From a checkpoint of a small image inpainting model: 16700 steps.
Rows from block 5, named by matrix and row number. Rows with one number belong to one channel. Each number is 500 + 25 x the weight over its row's rms, rounded and kept within 0 to 999. All counts start at 0. Numbers have three digits each. After the name is the row's rms in percent of the matrix's.
# convs0: first 3x3 conv (model.enc.2.1.convs.0.weight, 128x128x3x3), inputs 36-47, a 3x3 kernel for each
# convs1: second 3x3 conv (model.enc.2.1.convs.1.weight, 128x128x3x3, transposed), outputs 36-47, a 3x3 kernel for each
convs0.35 084:500500500500500500500500500471527461497568469495513438518522512540547555548533505557573507526493524523484502474472510511500491525504461502494495542516505504494512494516532507500464501497497485505505483511532509507501491467494515508485502501492517497500478507543460480526510498500545521501506494518510510501490488481483498503
convs1.35 037:502476511491489476509503509505494508498492499486490510484468485521491504518504490447513502471495500467452482501489501477483469487479494502498493493510514496519511498525501505514477489498490493461512477473483496495501515508500502505505503502506502495467528527495518533502501500467499518508499514499499505490508472497500461482
convs0.36 068:500500500500500500500500500444528489455583475429535467523492490551518506541580500536546525506461502499461528445487506506500498537511447500508498536527494516497519506515539503505490508459477497504496506514528522516506497479499490522491499504493507474506488496528480515548503507504510518480514498512498512494488495487484501495
convs1.36 037:503499420502478463506527490499485506488477495499416543507486474498482491507538505420498492501503482497485468501504500497498498500462508498499499517501500497536482467563500501532503497504507498496421491439490493503482499486553499490522489494508517497516542563500501547494499486520511501494494515494508465531503483493500398484
convs0.37 075:500500500500500500500500500477516485447517494468506484522466493537543506527558541509506484506497486503472510470503502535525518530499475489490507526540496543498503504535530501476495504457461490503493551548512553532513513497502486536517503509497499473495443488517496518507509494510513540491541497488515501504457471505453498494
convs1.37 047:501512395518482493504545502463502499506462498510475526508495451499498499510501508499484497530497480517511491465474486491476444466475493497499482562463506521531477495514544493542503486483505461504375504472480490508497482494521525467502482461497539518532505543592513527506501501498529476539518503486513461582456511512494448507
convs0.38 084:500500500500500500500500500488516491469566482493531459528537517558557540543526490569564531542479529533471505462480510502511496521501459508503487536521500515489510507528522504500470496490484499509503495512537516508509503475494497510477497499489481480499479500535464492527508500498522522494505489504502515491494496454488496490
convs1.38 034:500503485489496481499519491477498497450490502426492501495469486511483495503497485459502493465499499475442468493481502494465482495484501496492481504524500499537500477534515497521490498490502478477494488480489478501476497500504504500520501501527550515477571580500539522497499487475507531498494516499511500508518468498501372496
convs0.39 115:502500503500500501500502501486520539469498482530520486539503439475495513491487493539544549521529523484481468484496509489459491526484492509500514512499519491511524500496480551580472484525489504501498477487506495494508493510500505503477492530531486433483492488515513513517503478492500500513496511523510511465521484441520486464
convs1.39 114:512506555491478492474500482514520533461514507458449464469468515492466491538569508521525518519534483481460462494529514491507571502498525496500499492499497470497469484500482502505496524502516478487541484479504514557531509529471495516537505501490490489513508522520497544531490496484490501498481501473517486436513475464546491487
convs0.40 069:500500500500500500500500500455530511408605462466572468520472483525527499530517492553522500503488532497447506481495499494490499511467473504504501510524502519484507498508495537503499501484462508505508510516514518512503496484497491514502500499501502501498484508566504519536509500499504531503513487507502532471494480483481503500
convs1.40 052:509505496501504436454500483504470466483463484458428428498463494500503500526572543498502492502505491491439436489482495479475496505493502497503500489502507481532527500553493496530499545540536510488492491490441501537517501510497486492527497524512491483520511551577517513551495494500489502541493523536494493500499481513514443464
convs0.41 077:500500500500500500500500500463565515431576484508550460517486452529531500518492499539512510509513517489467496476496499504489513522449458506503499526508503500495483500517503504508496511496478488503500516514509530509510505493493491506501493506490505496497450489538483509519519501497508509504495496491523507484494479473480502509
convs1.41 061:527516482507495511455485471457515490467452506479482452478466471505496499542565511515513517497495501493472448482497498456496502499497507513508492506483530487499489482500507488530491534535538504500477501491505507534529478502501496497496506524496501491536496495588516525541503499496504482532501508497487498511499505434521501498
convs0.42 074:500500500500500500500500500459524443456585452495531452535487500509552504519525490556546500529489539500473502465492500498502499520479469500502504540520499508477503496525496527498487510492475494502513490527529509511502491478487504513491501501486519498512494502539485490535519501506536528489507490501508515484491474475478495506
convs1.42 037:497474513497493473495500464458419530501470511516435508500480488516515475509556491480492507490503510464452462495504509491475503510496501481496500495499505489539483491534502513541503510494530495493520497485493484500497487507519505495515521488504515500482499527496496577487496497490494495509488537479505506461498496492504447473
convs0.43 130:500500499501497500501506499474498478507516531491503522471467488548511519523534499492483478490519512499477500575555541506485505527509497462497502475514490523526502549544540512478493505443457492448492555489499548498515490544497458500477491532494476524514461540527474525497448509502460528497498527489499509490486527522468492496
convs1.43 157:525509475503534475510524511510523525492529513500458528511472459502474452493561509490527516504509498501490495498451487490482471495473439509501496525483504520468559490509502478510490504488449516493459482502457511538509501450515503450516509422508499499506513494506502514546504490515526465511510481562494501540504475515483504488
convs0.44 086:500500500500500500500500500441538453429510505504498462506443483555553472527571517500511505485493498486477482482506489488505544515490482501511566518522510531500503525529502524489507516488471480487503528533486536525483485503484495504524500504515499493504488526491494516532519538565520522499539505509500481474488470507459498557
convs1.44 070:517470500561488473507485511506501519544468518560471524464488493545511490462539556508506554518500502497519462489503516482497496540500488468502489514461495493489528523492489471543498509516486479476495534479486485479537467512460490473486535503516489525549506507580480526556461515493508471503492505553504521484468508501486517476
convs0.45 133:500500499503500500500502494520495504512472546485471521518493485522501492523532530514504493495519487528484516555540558551507558521518495476539508474534509496524498499499525510497529530482513510487491552498509559498508472521495435498490464495490504503489453498476480519502448525492428513484473512485476483479467501486476517504
convs1.45 158:493513466498544484511541492478519497451532511490500509480482454513495481481509501479488514524494492506498478489462450449482423461485424496490496520473527536458512496518499470515479463484467471496425481523462474508487500479516494462521506464509507501522537494527520496525501485525536464545537461536534498546513484532496504534
convs0.46 090:500500500500500500500500502460506500465612421500513464531462498504497495509541500500512520496448514507445499495494491473504478498499501493501531517495513513490533517522499557507496505495444554450514503521492512538519462500509502529502488512496500510497524433539521505524500511531536488537524497523475527451492483502482493508
convs1.46 081:500445513501491478512493489525456513516473512501483502492488523489501502559533509484498459498506512477509526497495493495488517472453491517464499491524436468492515546547462517438540488479477510427515494465500501493483525491490506503495479488511498511510499541493510528528510482503488538443477513523430543495475504496518490495
convs0.47 136:501504500501500499500500500529480518538510550488484506503494510542487526505507515446502456484507481488498509539525573492468490501462463479506499467484478510504457533518515496485481526530531502497502518489511503484495544505536508494497517493502490520500508506508514503475480500501485494504509501465482464497500510501487496496
convs1.47 158:526545491518552500523506512490509496472543457489505475500501478504490479491470510506500504520487510528494538493480463486500463450497441506499480524513506549473531489461517465504511489516453513511477504558475513499487469449497458507488474492471488499468508462483519469519498495489515496505534466540509497541507464511480535505
convs0.48 072:500500500500500500500500500482553479472619462489555496515495517529506507526522499538519500562503506500465510452494501495502496519489455494508500528506490519501491510518507504508501500460474497514506504512517524517507504482493483514493495499490478480509489501561465507517502507511512512486508497478522520494495502483481499499
convs1.48 035:502501456479496445495487494488460487488474496495420492521491481499503486518570506471503491494510497497474491492482498500480494515483514504489501497500490489536500469562517512504520505500537507512445487487446502511507501496510500480530494501500510482510523581505518559504507466504501509490487549498504495516512469508475461433
convs0.49 071:500500500500500500500500500454534479446580463494549478532502499558544503535550507549535530514479520506438509474496498502501500520491469502504507543514494541495504524543516514508504498474456501492500519519502528521513498488500491522507496520498493461488492497531498490517506502515527510493536489501499518469481495488473503492
convs1.49 040:514491505511501492496502464492502523459479508433412515473454502489485499518569516486523487495499501476466441496491492495476493498475500498486490521502498495511494489552495496507482504510534488474496506478491502540505491477499498465494471487562503499508520573579551569516499485493509501502491507501496512507490498513502430499
convs0.50 081:500500500500500500500500500468519468484581430512549464512495506500550515514509496548544533536480526479442499480490499485489492513464456493513521521503501505492487503505485533517509499485487494511517475510506518501501493466475502500499500501493498494494486512540472521537499507525522508506494496488517501475505500463486501516
convs1.50 055:505503517475492493497468461500480523458495552473445494494503484509503491552570511501514513489498517465438462508503509497491489529495497502497503468503476501521508495505506509494505513524511505509533463483500520518501504494493498493496545538506486492501512548490496540513492497497487513481499555515497500447508491498442460480
convs0.51 080:500500500500500500500500500450516507454572470496522453512498513527566516553512513520536495539498555511464503494494503507519509522491477490500517536516505518470504506508494521483487495489472509497537498551504522519503495492494501505517495505497484502489475499557478485517491502514546516520528473502517526486495460494469498504
convs1.51 043:499463555500479452508502497519475518499481511498501452493498495492506496506509502489493497476492495500484489491481499496472496497501484483474495444504498514504553510501488525505500486553503497457552482486469507518504512502489498498492509500483493497475489561529498499578494494456450515496503492554503537440500497504474445482
convs0.52 129:496503502498500499497500501518494514559497497530489493503500519476491519471454489468456503494509495500552509546534508497494484514528542496492509523463473498513519467479458467503494467496507504507484527492511496489546538512497532498478501524490515529525455515519488488500512503527507461479497507499492510492497530518497498446
convs1.52 170:490497499481453499522514511494507511503516519502503537514543528479462491536496484502505489517522526501534540517495487522520501505493482497518492498486431507552491519490518516526531497476486512523527477456494529494484502503495507523489497497488516513467503477413510516458500527492498492422499542489481490509476517513444467506
convs0.53 084:500500500500500500500500500419543478382576491492520448516462460516543467513534502541519501497488542491468466481507497471501512507462502502501526542503498505472516512517501543527499507500456510475530510512494509502514479504501499507525493508505502491490502526523519507527499507513527512508520485521498522452487472506500501502
convs1.53 074:513489558521489469470505488527505512501493519504450475470467508499491506499580505498508499499507504494501442489500502497489489512505517481500527473477509485505541519491460499529476521520542506460551507468481493549534484510495491485502518498527489498507488506584493528544469506508465476528491501548489523401488507493522464455
convs0.54 126:507505506482503505499500499517496555505445511516482526499579509504493497497464506491484544518506506527518483520483487517529507499534556551497491494487497445494539496451474452500506506531501527512500471482507473498561508524493490507488501493468480503526528475453505463489529501484517490483466488519474501520512520488547510426
convs1.54 197:494492515501515507499496534470508513469525499501524558542530539500496506462462455500490479478465483520503520476491491519530526481499521517520490506533494500501483489470481503498526504488507502504529504529529453453501485537498518573543503536507539535486496484445496477429529542488503524479500500463523523521501475507514522495
convs0.55 180:500500501497500499500500500484498492442503518521508495491471501554536468494528508466517503527469553551488478502474450434509512450480503501560509512484492494466501499450491470506525519513491518496523529506461492511490489487468481491519494495508474554499525525498471469487498565506531491491490468502499501502513535513516504534
convs1.55 167:502481527501503454488499487509493513516512519534544510488510542545500487456503501513491471462518511491516511496525522507498527571536506471500510474502465502473566515491489476491536495510480491483557507495460477509485475523502498492506556503532492502482501508502500493559467505493493500483503473585486516448511486519488487487
convs0.56 091:500500500500500500500500500467510454531573418558510405528501528472558541497517527524532529520488531488459482489484501503495499509468476474486535525506509505456511505528478519498484495510487494502537462558509491505504467489471508497498505489490543491501498499547481486546499494544535503522502477519525506476490459498471490512
convs1.56 062:495449546487459485472474499495459531494497516490491514486498501507507501503524474482497520499479496473458508503508500500500502504492500498483503468495465478527501523492487514516513531485519498474558490490505478489504511511486503532496522504502509503465499503457481546480493496481476502477485551490495521444464503502489500470
convs0.57 075:500500500500500500500500500465525497471580495481525479504495512512533525557514502533538499536510523512479511489489494512527500527501465491499501544518501511489506506512509512481475497485480497503529501545516532515496499490488506505499495503499478498499469496544457471513492499505539505500515486506541516500495463492476498508
convs1.57 032:504455532507498484512478506533425493486483493496503437488478488525500499503489515487500513431479498502511473495459496495485487495497500486483504472500501507510569516520502506531475495510489501442511506498491503480513502506492497501489497506483508501489526501517499529616494493481487498495498513569497519438495491493477453454
convs0.58 141:497500494505505501498500501516515487538486556512507540498448475509503464505513508478495507487504530498466503476488462492500514485506497497524475477489504495491510507500554507484529522502514459470451486463485505498500474513479501500481503505484554546506507496425494483496498530474471490478472478495515478520513531498526541522
convs1.58 163:500500489529561486495513507468502461474551513535542513505500503572518500474514522483497496509505519520513502449477465470497465568540475500506520521495500538461532504499509416483499488495485490497482507535468485517516477496505485476511571492532510513520531507514508488510501506531531486518538458542528505511546486539511540516
convs0.59 084:500500500500500500500500500473505475473577444520530418519501509491544511538507514518518504529482559502453487487487503496512502498463481485501523528513508510465513498501485554495494487498468509504548476550500508515500480478468503501505491506495520503485499486543490475526501502518542513527517478516516523463493457500486501510
convs1.59 056:476457533493468453485476498494462506501456521493487474476501510480520486535540507506502503493482511466474489504505502496487500495494500487481517435499473496510535541517491514492515503502543493479551477488479499499526518528501492497496516529508478493489487542506504521511488500495451509494503540519488515441487505507502476465
convs0.60 104:500500500500500500500500500466480467463501433497479433497468492488538518500548521480503491513468507530497494475488462464511502483482516504503522509507535499488540487490499512481472508503497525494558486529490487507504473492481498490514494499513546540496539517513510467486520522517536505549512494550480508460496502517483503513
convs1.60 100:488474512485486438510525516529469480531459499545515531493516535515522496495495478486460477501513533492535537518507506508486501512503501492504500448500450502506511519496482505478564446460500509496520497479453483483482502527494496490522526498504500506469502509468495496481487508483469497471505495491464506480477500529487472489
convs0.61 106:500500500500500500500500501453538444495559450504472501496469489471502485498526502492471527530465476519505490487512479510535495519516504495469528525479497494511536505516514501495498548510481517484504501547464490508503470496499519498537498505532518511520512436494494476488501488532537458510499517549504505494495481584491488529
convs1.61 102:500456523503471514518506515507473483526452500526503531496503519493500530495504483491449476494504504483554540491506484491483505462460499498493510474496438470499480520482472513491546482422483502458502509471519481459480482496475498501485502479507529535515496506470489521477493514504481501431483515465435529479444528481499502498
convs0.62 119:501499500501498498499496500461534467467508486485494483495469450502484487473550546520530526498495497468491486469499511477504510498460482449493533462501576515536507519498537522519505519493501485480498494494450530524481472474482478477523510504540558517492496446509469484516492499512482480567504524520520497508537517559465505587
convs1.62 125:547470481521485513501498511537500473515440536468451523442450480516511527535533539585496506517522521455496469532523501482457486486501490513517511468486495491497508505521484499481484511494471510459472513470508522503526467522485456467483520510515481510555501534525499536535472514518477500501498513518419523519470531491497493496
convs0.64 081:500500500500500500500500500435525457445559469495519467496451479493553478519525502547512520506496542469479471476505481480493503518478482498506539530502505500488506511505477534509513509488474495494536487536497518509491481494476512505520503509517506487495477513525466495544500511530540502505502498517512508475492471505488501543
convs1.64 063:513479570518482477495484506513462524509502525517436506481487507504501498496571503497509523502498508470486447500505506501497494527499500483493511455481503487507532506495445507530488528510513504469562503483499499521543485501465477498496572492498483505526481501564475566566470499499455481503490521538494524403494502492496501445