python train.py --block="basic" --init="trunc_normal_002" --eps=1e-08 --batch_size=512 --epochs=42.0 --decay_fraction=0.3 --final_lr_fraction=0.05 --weight_decay=0.1
Rows from block 9, named by matrix and row number. Rows with one number belong to one channel. Each number is 128 + 24 x the weight over its row's rms, rounded and kept within 0 to 255. All counts start at 0. Numbers have three digits each. After the name is the row's rms in percent of the matrix's.
# convs0: first 3x3 conv (model.decb.0.1.convs.0.weight, 128x128x3x3), inputs 78-83, a 3x3 kernel for each
# convs1: second 3x3 conv (model.decb.0.1.convs.1.weight, 128x128x3x3, transposed), outputs 78-83, a 3x3 kernel for each
convs0.0 117:116097139121124167137155135101091130111098120100098131138124135133131123131134124112163129126089191165093164092134143126143143124147129115116108120128094141144115
convs1.0 140:135096187091152128116142129116177136128138130171158123114138151129129143129129123141137100128150130142094164146163120147114159114135189143147128132124116129148143
convs0.1 090:154116090126091119107073108160130113142128124117120130119128123129134114129133127125158152140146160178141176121104121114122122110133129123129138126106126130123114
convs1.1 105:171178148159175155159156196169155154132124128158150147127134119123125139126137143084059103130095102107095076123096137134116123132152139157120126174166160129118115
convs0.2 091:125184152144172124125126122112139128126135129132157138127137128128128128119128128117093115112116135108118143126129148131128133141146136131128128129127128129128129
convs1.2 111:097135119120133125078069066074051081123121104118138138116117138127136126128110125157134110149123124131142141100095124139150151120130152104098124135128136132166190
convs0.3 071:090129106139125099116127100062080088125131132149149172128128128128128127128127130115116130107165124131156093124124133126123130126126128147128127128123127128125127
convs1.3 079:127142147171126184170108173128109136132149121132170185128134138129132126132130137146121112145128122106172079135142136134155134128137135106139163126131156137126130
convs0.5 078:153129164181108136150120141137146145147140126124118124128128128128128129117128128120130088115141110141112101118126154114124131121114126134127127131128127126111126
convs1.5 089:126121050084092069130139127101128152138161129140129094123113106143139120175162138137155152125154151118159175144139126122129128132146161178172162135127160139125128
convs0.6 112:126125130113150166144174151165177151137147137075105131125124111131124116127128122130130127125140117123143157114091104122139090126131113088122123098143111156145127
convs1.6 116:119112089110114106181149160163140177150128169132115089105111154097119086148117152126134118135153146122138132119140172142145117133123166157115124142138136120157167
convs0.7 117:132121072144119050095113078133130121140118122156118131115130131121130140113131130130138111140166130164161141115131117127148131142133123135132134133152142127134146
convs1.7 129:130124106157133134137141148092112150066105139089126144107162175137144158133130125128128141146137128156152133130145136134124131146122132106134109123118132130116121
convs0.8 112:112120090105130132114112147122147128148151124127118098117129127127145128130128114111108166124144116105121123139132137135138126120136149154138175117108099128131118
convs1.8 126:131126089164142174168129124189126150111124121117129121175107143140138147119178178078139135140132156104133163119107130178155136141149121127127124162160144132133112
convs0.10 116:096121114122129118145125101102135163125133178132130152128129123128126129131114138123123101106144083093185102132131068108127123123143153129134114119126126129118117
convs1.10 160:156143131143116147115112103108121085134121128114173194076203093136090175129130146131128145123160118149126100103148153114135146154141102142115134132134118121131113
convs0.11 118:112109107117097121097070081142138121138132133128153162127128126128131128124128128102094103129135108158145119104114133109112128121104130129127124130125123153143129
convs1.11 014:126108077127074084228185172121100101130132129145144136127122142104123143131101130129155136133155142125127142119113106118135111143144139141138132129129129129161154
convs0.12 118:156155154142113147125099121149140131160125097141145111128128131130128131126126128096168176069117164050083129117111151112096125099109109123110114126127126128135129
convs1.12 134:124074087116109100140125104118142130146146140114111090114129105132119138125127119120150150100109104131127144128120148152132127153154155126072124136123104163171148
convs0.13 119:128142156143162124127133124146130158131120092124129117135128128128129126115152128106138145103092165126032127120123156119102118100080098120110139140122128140125117
convs1.13 150:094101127117127122137129127130084094150126109168136107158049147121139058146166100152150124105120121085128140135130133109109119131143167117095096157126125124121138
convs0.76 111:120137122170122113150111104084079094125135124136120120128128128126128129128128128133152123124132124107117122129122116117115101119118105132120126131117128126104128
convs1.76 018:141126195127123120166148135120083080125138147116150166118129112112133142120129128092129116111084060127109078138135129128136130146155137143140133096098139093102138
convs0.77 107:156124129187122143135115134112143120127141155134130143128141139131128131128113132125128128139122124158130123124137128117126104126133098167145113124129139112130154
convs1.77 128:108137105126125106166123120122121150070118152083114153124161116122157114139141147132126110156122120127130118143150114140151119132147102101135133113126141123140127
convs0.78 062:124114108141106112125141109140138140126149145110118147128128128128128128125128128126131086133157112156110103106121142128125129129124127130125128131114119130125129
convs1.78 072:151146186113125107133128079117121143144131131150127108135074175154129105176163096143140089130132128120134181161133138133131138129131160153146146130154150135135142
convs0.79 064:111145107140126122106090107128172145156146139140139139127128128128128128128128128130146101124123103097110112111127128124124120125115123130127125129126127128127133
convs1.79 074:121153141122141111105144101125127127136120172075099124152138121133119140117129138127135118121126125158066128118125130120127144125118141128113129116131130126147192
convs0.80 096:098097115132141126151140131098129156168154160163156134127128128128128127127128128113127115119124119136113096104120156129134140128126130137128119130127132120128134
convs1.80 007:125088140113134128165145124119186086095143110090144109123154136104127141123129119134201160146127123117128128128124127112108130111115128126128170125131134127127133
convs0.81 108:136080123126124175159128187162150106143140127139138125113101147115125127134127114160166168147108161120124134133144104137115121136179132110138146140132148121158140
convs1.81 124:132085063122096120116120105135198183156157155163150138114185109152121168121132126117108172085119107090100140112124146103099114117129108132086123138124096128107106
convs0.82 098:095099120168134111146114101078106119135116090136148122128128126128128128126128128128135130121123132117104109124116130128128129122125115129120112134132135117120132
convs1.82 008:174122125150111082131121049115161128150139161120125152154164127131127125133146143124140138113124128122130153128128127125118124122118120121125128132127194102137208
convs0.83 120:137163121170128081104073083179179119148146115128154150128128127124128128127128128137130137137115140121120149127126115126092103125101119128126126128118126134120120
convs1.83 015:067123145103132132139129191161144068181209108149107079122133129136149150127129126140130123114100111111146127127139140123127132112128133120127123126114130102128161
convs0.84 117:112086069114132119094126132128097072132125124149141146119123132120123117135103143132145125112123144124130096152144155132133149124119095106118124127157119105120124
convs1.84 128:125117128135115116153123142120144165152125127149133120116130145146116100134154131159134122110170157108108131171148136107152114116122122130175140152097122129125130
convs0.85 112:125137151143136107160120129108135137094131132159158129139120155131123129121128127140110121149130119125160130157128095162105122121122136126129113137122148147124156
convs1.85 121:129146066125065099060076105117124150149173145122126131130132162128119129138122129136077169110119148126154133121118155145120166151132153115166129123180147162170164
convs0.86 077:074111113146123104120120126145164181182157163153151145128128128128127128125128128126127105107130097110106099115122130127129128122115113128127117132128129127123128
convs1.86 005:186176165161159133150168220104119116122125050186139043127123128127124122122111114127103025128128123129106024128110120127124127127123126128128128130145142128078135
convs0.87 117:140135127137141132115111124136133152162141134180171137120128128129137122149141129118121153101105127134122119132133133115147161138149140137147162107127144136118106
convs1.87 117:163157093171165155102122186071063143083069069131125069124133121128134125113125117127131142126126160122133130128120127124117139107100109100114139118123130125123121
convs0.88 115:143121094155097175095103169099124118122126152138128136116126129112125126138120131114132137134101128099111126113128098122127121124134120147137115141135127126146136
convs1.88 160:128118135129148129145129108118168117080117144072099114091189035124133143131126139132131157129136127119101146133138102138129132127118142144123156102149126147141144
convs0.89 118:168149124154125112149132104129131129141137130131138147133119144129122129132127134111138109132112119131134126141137104134120117138127128153131110139138114117129128
convs1.89 128:125080102099064087140137133112128159121127149096125117118095125151126130146167162145160097135162124130120149122132115131159136127117154120132159131118157114125136
convs0.90 067:098111106145094121109107083159142097146157137122141176128128125128127128128128128121109106124144106134127103113120141125119129125108125128127127128121122132126128
convs1.90 017:116129141103087060139142139148105059126117089163122104128077118129123118129165131128133129128141136132133127154135128128127128114128128128128129130131137128130130
convs0.91 118:135178141141163119177124092124096112134122133133142167130131128132132129140129118153156122133173153095157164164142093123120121111139172099130130115116137147128119
convs1.91 128:152131116128141153062118140146129097137119102167165128127183100128130144116131166100125160131132137163138103117132148125133146152131123165108114138138139133132167
convs0.92 071:121077091130090092115126122150140130147146115135160137130128128128128128127128128094137123106145145127124128105119156120118134121106127128125128127107118125109124
convs1.92 084:170115094118113090138132119110097127148134125207139126149082133134123096161155120122136124133126138103126142173121141127116119127114129150136150145144160093112126
convs0.93 074:130104106152116109125111116150199197168166166162130118128128128128126128125125128126161080128122095140092105103110127108117124126122139131128126130126127128126131
convs1.93 037:161124098122131073166128117132129126126126131072119094180178136132151160124126128081120131128131147126127160128128144125128128144140135120124140147151128155156132
convs0.96 111:123133134163152118155150122120129119159140075126162086128139128128126128125127131111083137099117123135145138136099174119122148120116131127134145124130126117120119
convs1.96 154:129128085122098135145116164101062124143129118131143157126099118140117145118135150140147127133147141110166125121131125122127145112151134124140151135109126127120084
convs0.97 081:158133149149115116153124142152186157141149148127120147128123128128126128128128128117134076133132125130091119116136134134148138129116114138122131133128130128125132
convs1.97 102:117136110111142103103153125146132129137129158092097119173130127149161118128172130119151167114138150183138154133128125127124115116117123144171163117135142125143158
convs0.98 071:131131145189120119144131124122166130148150132121105120128128128128128134123128128118135076122127102151087099109120145119124124126110115136126124129128128127120129
convs1.98 071:123134087119123021163137092132137170128134169111114111140124130144133124144140121116136139121137160126133183128150129123128129117148151143168162127127137144138141
convs0.99 075:136144151140128150121118158170197178146154128132137135128128128128128129128128128135114104145129131122120113119133146130134138131116125128127128133125124129126129
convs1.99 086:124109096075117119056088103062089069157130126155133128113138076131125119144127127168160141127137127168164127118127135106124134130133139161118143138135151133140173
convs0.100 106:159157137129096129105105147121093091141136138158170180118130126123123105133126122157138121151136147156163140136118075135128084113102103097111134122130159115110129
convs1.100 119:163121132129138148095107136111100089138109102170177191153140112143139162129140150118138175136141134150139082126126132149132117155154128111109141118131097122108107
convs0.101 098:090114112155130117133114108101106121141135153147128125128127128128127129128127128128140110122128094126109107116110118113107100113103106130123123129125128128125128
convs1.101 012:125145235138143151160127133121110104119045070099136161131133129093147132151159142135146106132137141102122142129132174125128129133122128121130133140137132130130138
convs0.102 105:108146136188147105149119102124125081139139088111152147128128128120128128128128128139133147124118146109110129126127128134121122123115101130118123130127131120122127
convs1.102 014:147145149131102137096104181090116134103130149129204142137119127140133133134132144143136131132127095166126121128125132126128128147134146125127125116117129127130103
convs0.103 116:111139106125131130111129127133133175124141158121111136128122098129130118140126123146141099165137109122110091161161106147137113100089093133123130127105119126117124
convs1.103 152:081093140116126180095137157149137093143144129129137087119129092130126172104165136172148140126130100126102144136145125122119119103079132147136148125164117106131127
convs0.104 082:138138113150123095103081139153203149140179133122141139128129127128128128125121128151144124116146121117136114129125136134128133134118116127118121131127120127123134
convs1.104 100:125128083118092101098093169141161198123140145121093075113150121135138161131126148131125119135138131135199127133135117116117117113145115135131130143123150155143185
convs0.105 110:124141149129171143148165131121141135126143143127128137131127108133127127124128135150124105109131120123119097150156156131132137137141146111122134118108108136119116
convs1.105 127:109129129106110137128130133123085068147110064146132134129128122146107103144113111143156127144150142131164108102118143120140134129145127124100128136123158136142167
convs0.106 090:117121116176133109132095094067109124133130128155124107128128128127128127128127128120145110123108119129099106126115125121118118125124123135123117130123128128121133
convs1.106 059:151201150153137132138105122180158139106124130068104155127182135125148134125128133130105125136173145125152128128139130144136129120126121119158134121129128156132127
convs0.107 137:089129104129122110105120122147116100148151137128154195125122122120127128128128127120091116112099101096102110126123121123109122113115114127127128127110128136117112
convs1.107 011:115113158123132175136185252085132132122106116200105124184135103197125123175126112160149128132164129086122129148128128125128135128136131128130128128124109129108128
convs0.108 055:111113076143086083099084077115143127138148138150156154128128128128128128128128128128132098129129115126116110110120128123119126124106124129117128129125127127126130
convs1.108 044:139096122114145102127147152095104145123124205121130174164100143129138151123141140123142110124111122133100070131129133122124140123128134118131163125145137145127151
convs0.109 108:101141147123135115117137132134124124126147158147139135124120134139125128126129136113116117109142128092134134150134115138119140137131122129127130138152147137143129
convs1.109 115:128123097135140133106126111095115131113110095128122129115132161157184098123137129128130149122129186144148129105108105134156128128166132109129135130128135126148136
convs0.110 072:134126134150116121147109120126174154136149141131125114128130128128128128128128129130141107132142123148119111108126158128123130128119128141127128134126127127125131
convs1.110 028:133136079130123092126113090128124127133139177121108131131128125131129135133143134126127148116131114124150181128128128128128130128128130191198127138189176149154166
convs0.111 075:135121127160105070137126129144176153163167133135103131128128128128123128124122128128137085123136103127110102128119127127127124122109119128116125128129128124110128
convs1.111 070:105124075128122105149135158177175143166134116127114066152136115160156147139132152125133143096138141129171166143149134117129125127164144145190188136132130135137129
convs0.112 099:144115098109096106098103114107116125057079098107092093127132131134139139130142130135158143143138133157132126123133128124122113129134123121124123116124125118131152
convs1.112 112:100115140115119130156133127170153143155145182144137173123110119093112134127125126131121112124133108086135138139130150129132147139146141153128126152129119141125142
convs0.113 108:131118161147129076079063106128140141154144125145184132132139118128131114127129129129121126108104140132143108098131103110142118140137133131094115130138128136137135
convs1.113 122:136123137157121138119166151115120108126115130137130128139124118141158151148130108142132184123141139133131137144118116130140143193131128135133165132134129169148154
convs0.114 068:115141138170123100112089109177190158173158145125130151129128128128127128121128128122128100114131109121115115110123129130130127124114120128124110142128128132127129
convs1.114 008:125099125119116142114138138127220137090123120121096126124127127151134151130144140126126108125135117166132110126125128128130130128149215126127124128129127127138120
convs0.115 121:117139128082114106128138069140143135114135140118118129123126122129131137133127110130090095132153111116125134144138134148138109126115143128140156102137154118142170
convs1.115 127:134131135146136128096132177164135106103131135136109114165142110130128146137139130099141162155125089129154141085140129159138095131126148181110126140140146151133127
convs0.116 100:102135119112110123124128137149153136148178190122124172128126128128127130128128132124104065120120072136117091116122147122124135126110128137126127129117119143128124
convs1.116 014:134128072122086084102100125231143140134136140063101133140128130112128111120114119061100128128122131141174124131131141128128119128123123128152144130129153096104109
convs0.117 113:114109123122131121130147123139127163119129160108107138127097119128111124129129100107166095134114124141065148128154113135145108130127125131093122128108114128130147
convs1.117 153:160100155111150121075119101125119130127117162136130114157068137109151133131146125113169116130127130140094140144142107134124142127082158139122138142167137123125147
convs0.118 115:109127125096094087116146158129138134134127115116123123136141117112115120128134130139132122114141117129154088122120136109143126135141122123112128143129126117143127
convs1.118 118:135163164116122132179160133117117101144136129111120132161153112153160134164141116147134131140107129098133166132137115113100117127147152139129153141137132141152174
convs0.119 087:185120129169092135143066138155170136162143131134116142128128129128128128129123128129157111122165122113133103107133140120137139114110108127128124125124128126123125
convs1.119 110:112126065121123074166208131138157143132142134110108126145139122158159127136168148142144167130137150144136165169149127155141117146149132167179151163158165154172154
convs0.120 124:088140096131129105105122124153123097167171156137161203128124126123127128128129128121091116114102099095107110125125122123108124117112122128128128127103127138118111
convs1.120 011:116125182089126119187149177065131130129121126131142119128084083129132123129128120184131106141129121088058121118120115127126129112115127119106087137127095145129101
convs0.121 112:120132172100128180125122147133128116097065061129082042136133115120138119121140144114119131104099127118121122095118135098128128078109120115116127121127122114115108
convs1.121 123:132146128126105096133104116125106127123121147141105103137127136142141129170117094139124129124145134096178180131120133129115109091141163110109104117122129134140146
convs0.122 100:132142177118114151121101151163150129144134125132139129126126127120120125127118129159130145147137130133146129128122147146109114144112114120131140124121136141124113
convs1.122 115:113102068105072091074078083096112089108119089076095087141159125126120088087119115120143180119170172177162146122122126103132134115117115113081082130129152143154133
convs0.123 082:100123123123125120129139136128147166173170168145147148128129128128128128127128128125120102114127111125115094115126160129139148129124127129127126130127128126125129
convs1.123 005:147145049154193119136130078127083108114110127133157133127122128128128138127129128128124159168129128127119175127123127128128128127126128127126127127127127127126126
convs0.124 089:123154116138118089116126118152156129172175137143171178128128125128128128128128128134116129120132134096127126127129143133127134135117126128127126128125128125120128
convs1.124 011:126098080111139094093000042131124139127104123164143144128135127133137125121133125158130143172148146150156135128127124128128130129128129122127134127127129128129128
convs0.125 070:161141155170115113130091133145189161153159133119114125128130128128128128124128128128138099121136122133118111112126154127128136121112125133126127137131128126123129
convs1.125 071:126133043110109084151176125112134129152139138114101102136134097148152135147141145143143161128137133137147167126133132113128119126141134161170161132137172150186178
convs0.126 080:080132118121128115121133139141161156175188206151144174128128128128127128128128128127118084110120081122109093114124142128126129124103122131127128129127127127127127
convs1.126 008:000094143099140229118184197103126070153142122151111138103129089130142128139128128150130145142130138144122069126127126127128132128127132128128129128127128128116125
convs0.127 071:100141108147109124160102091126138165158139117156165125127128127128128127128128128112155125088148121078140134115109138122113128121122133127126104126125125124126130
convs1.127 093:145152078141120105169085117123105115121133137071135182094154116142134149130128135129114125125137102135159127103128135142130122129146128126129147139124149153153157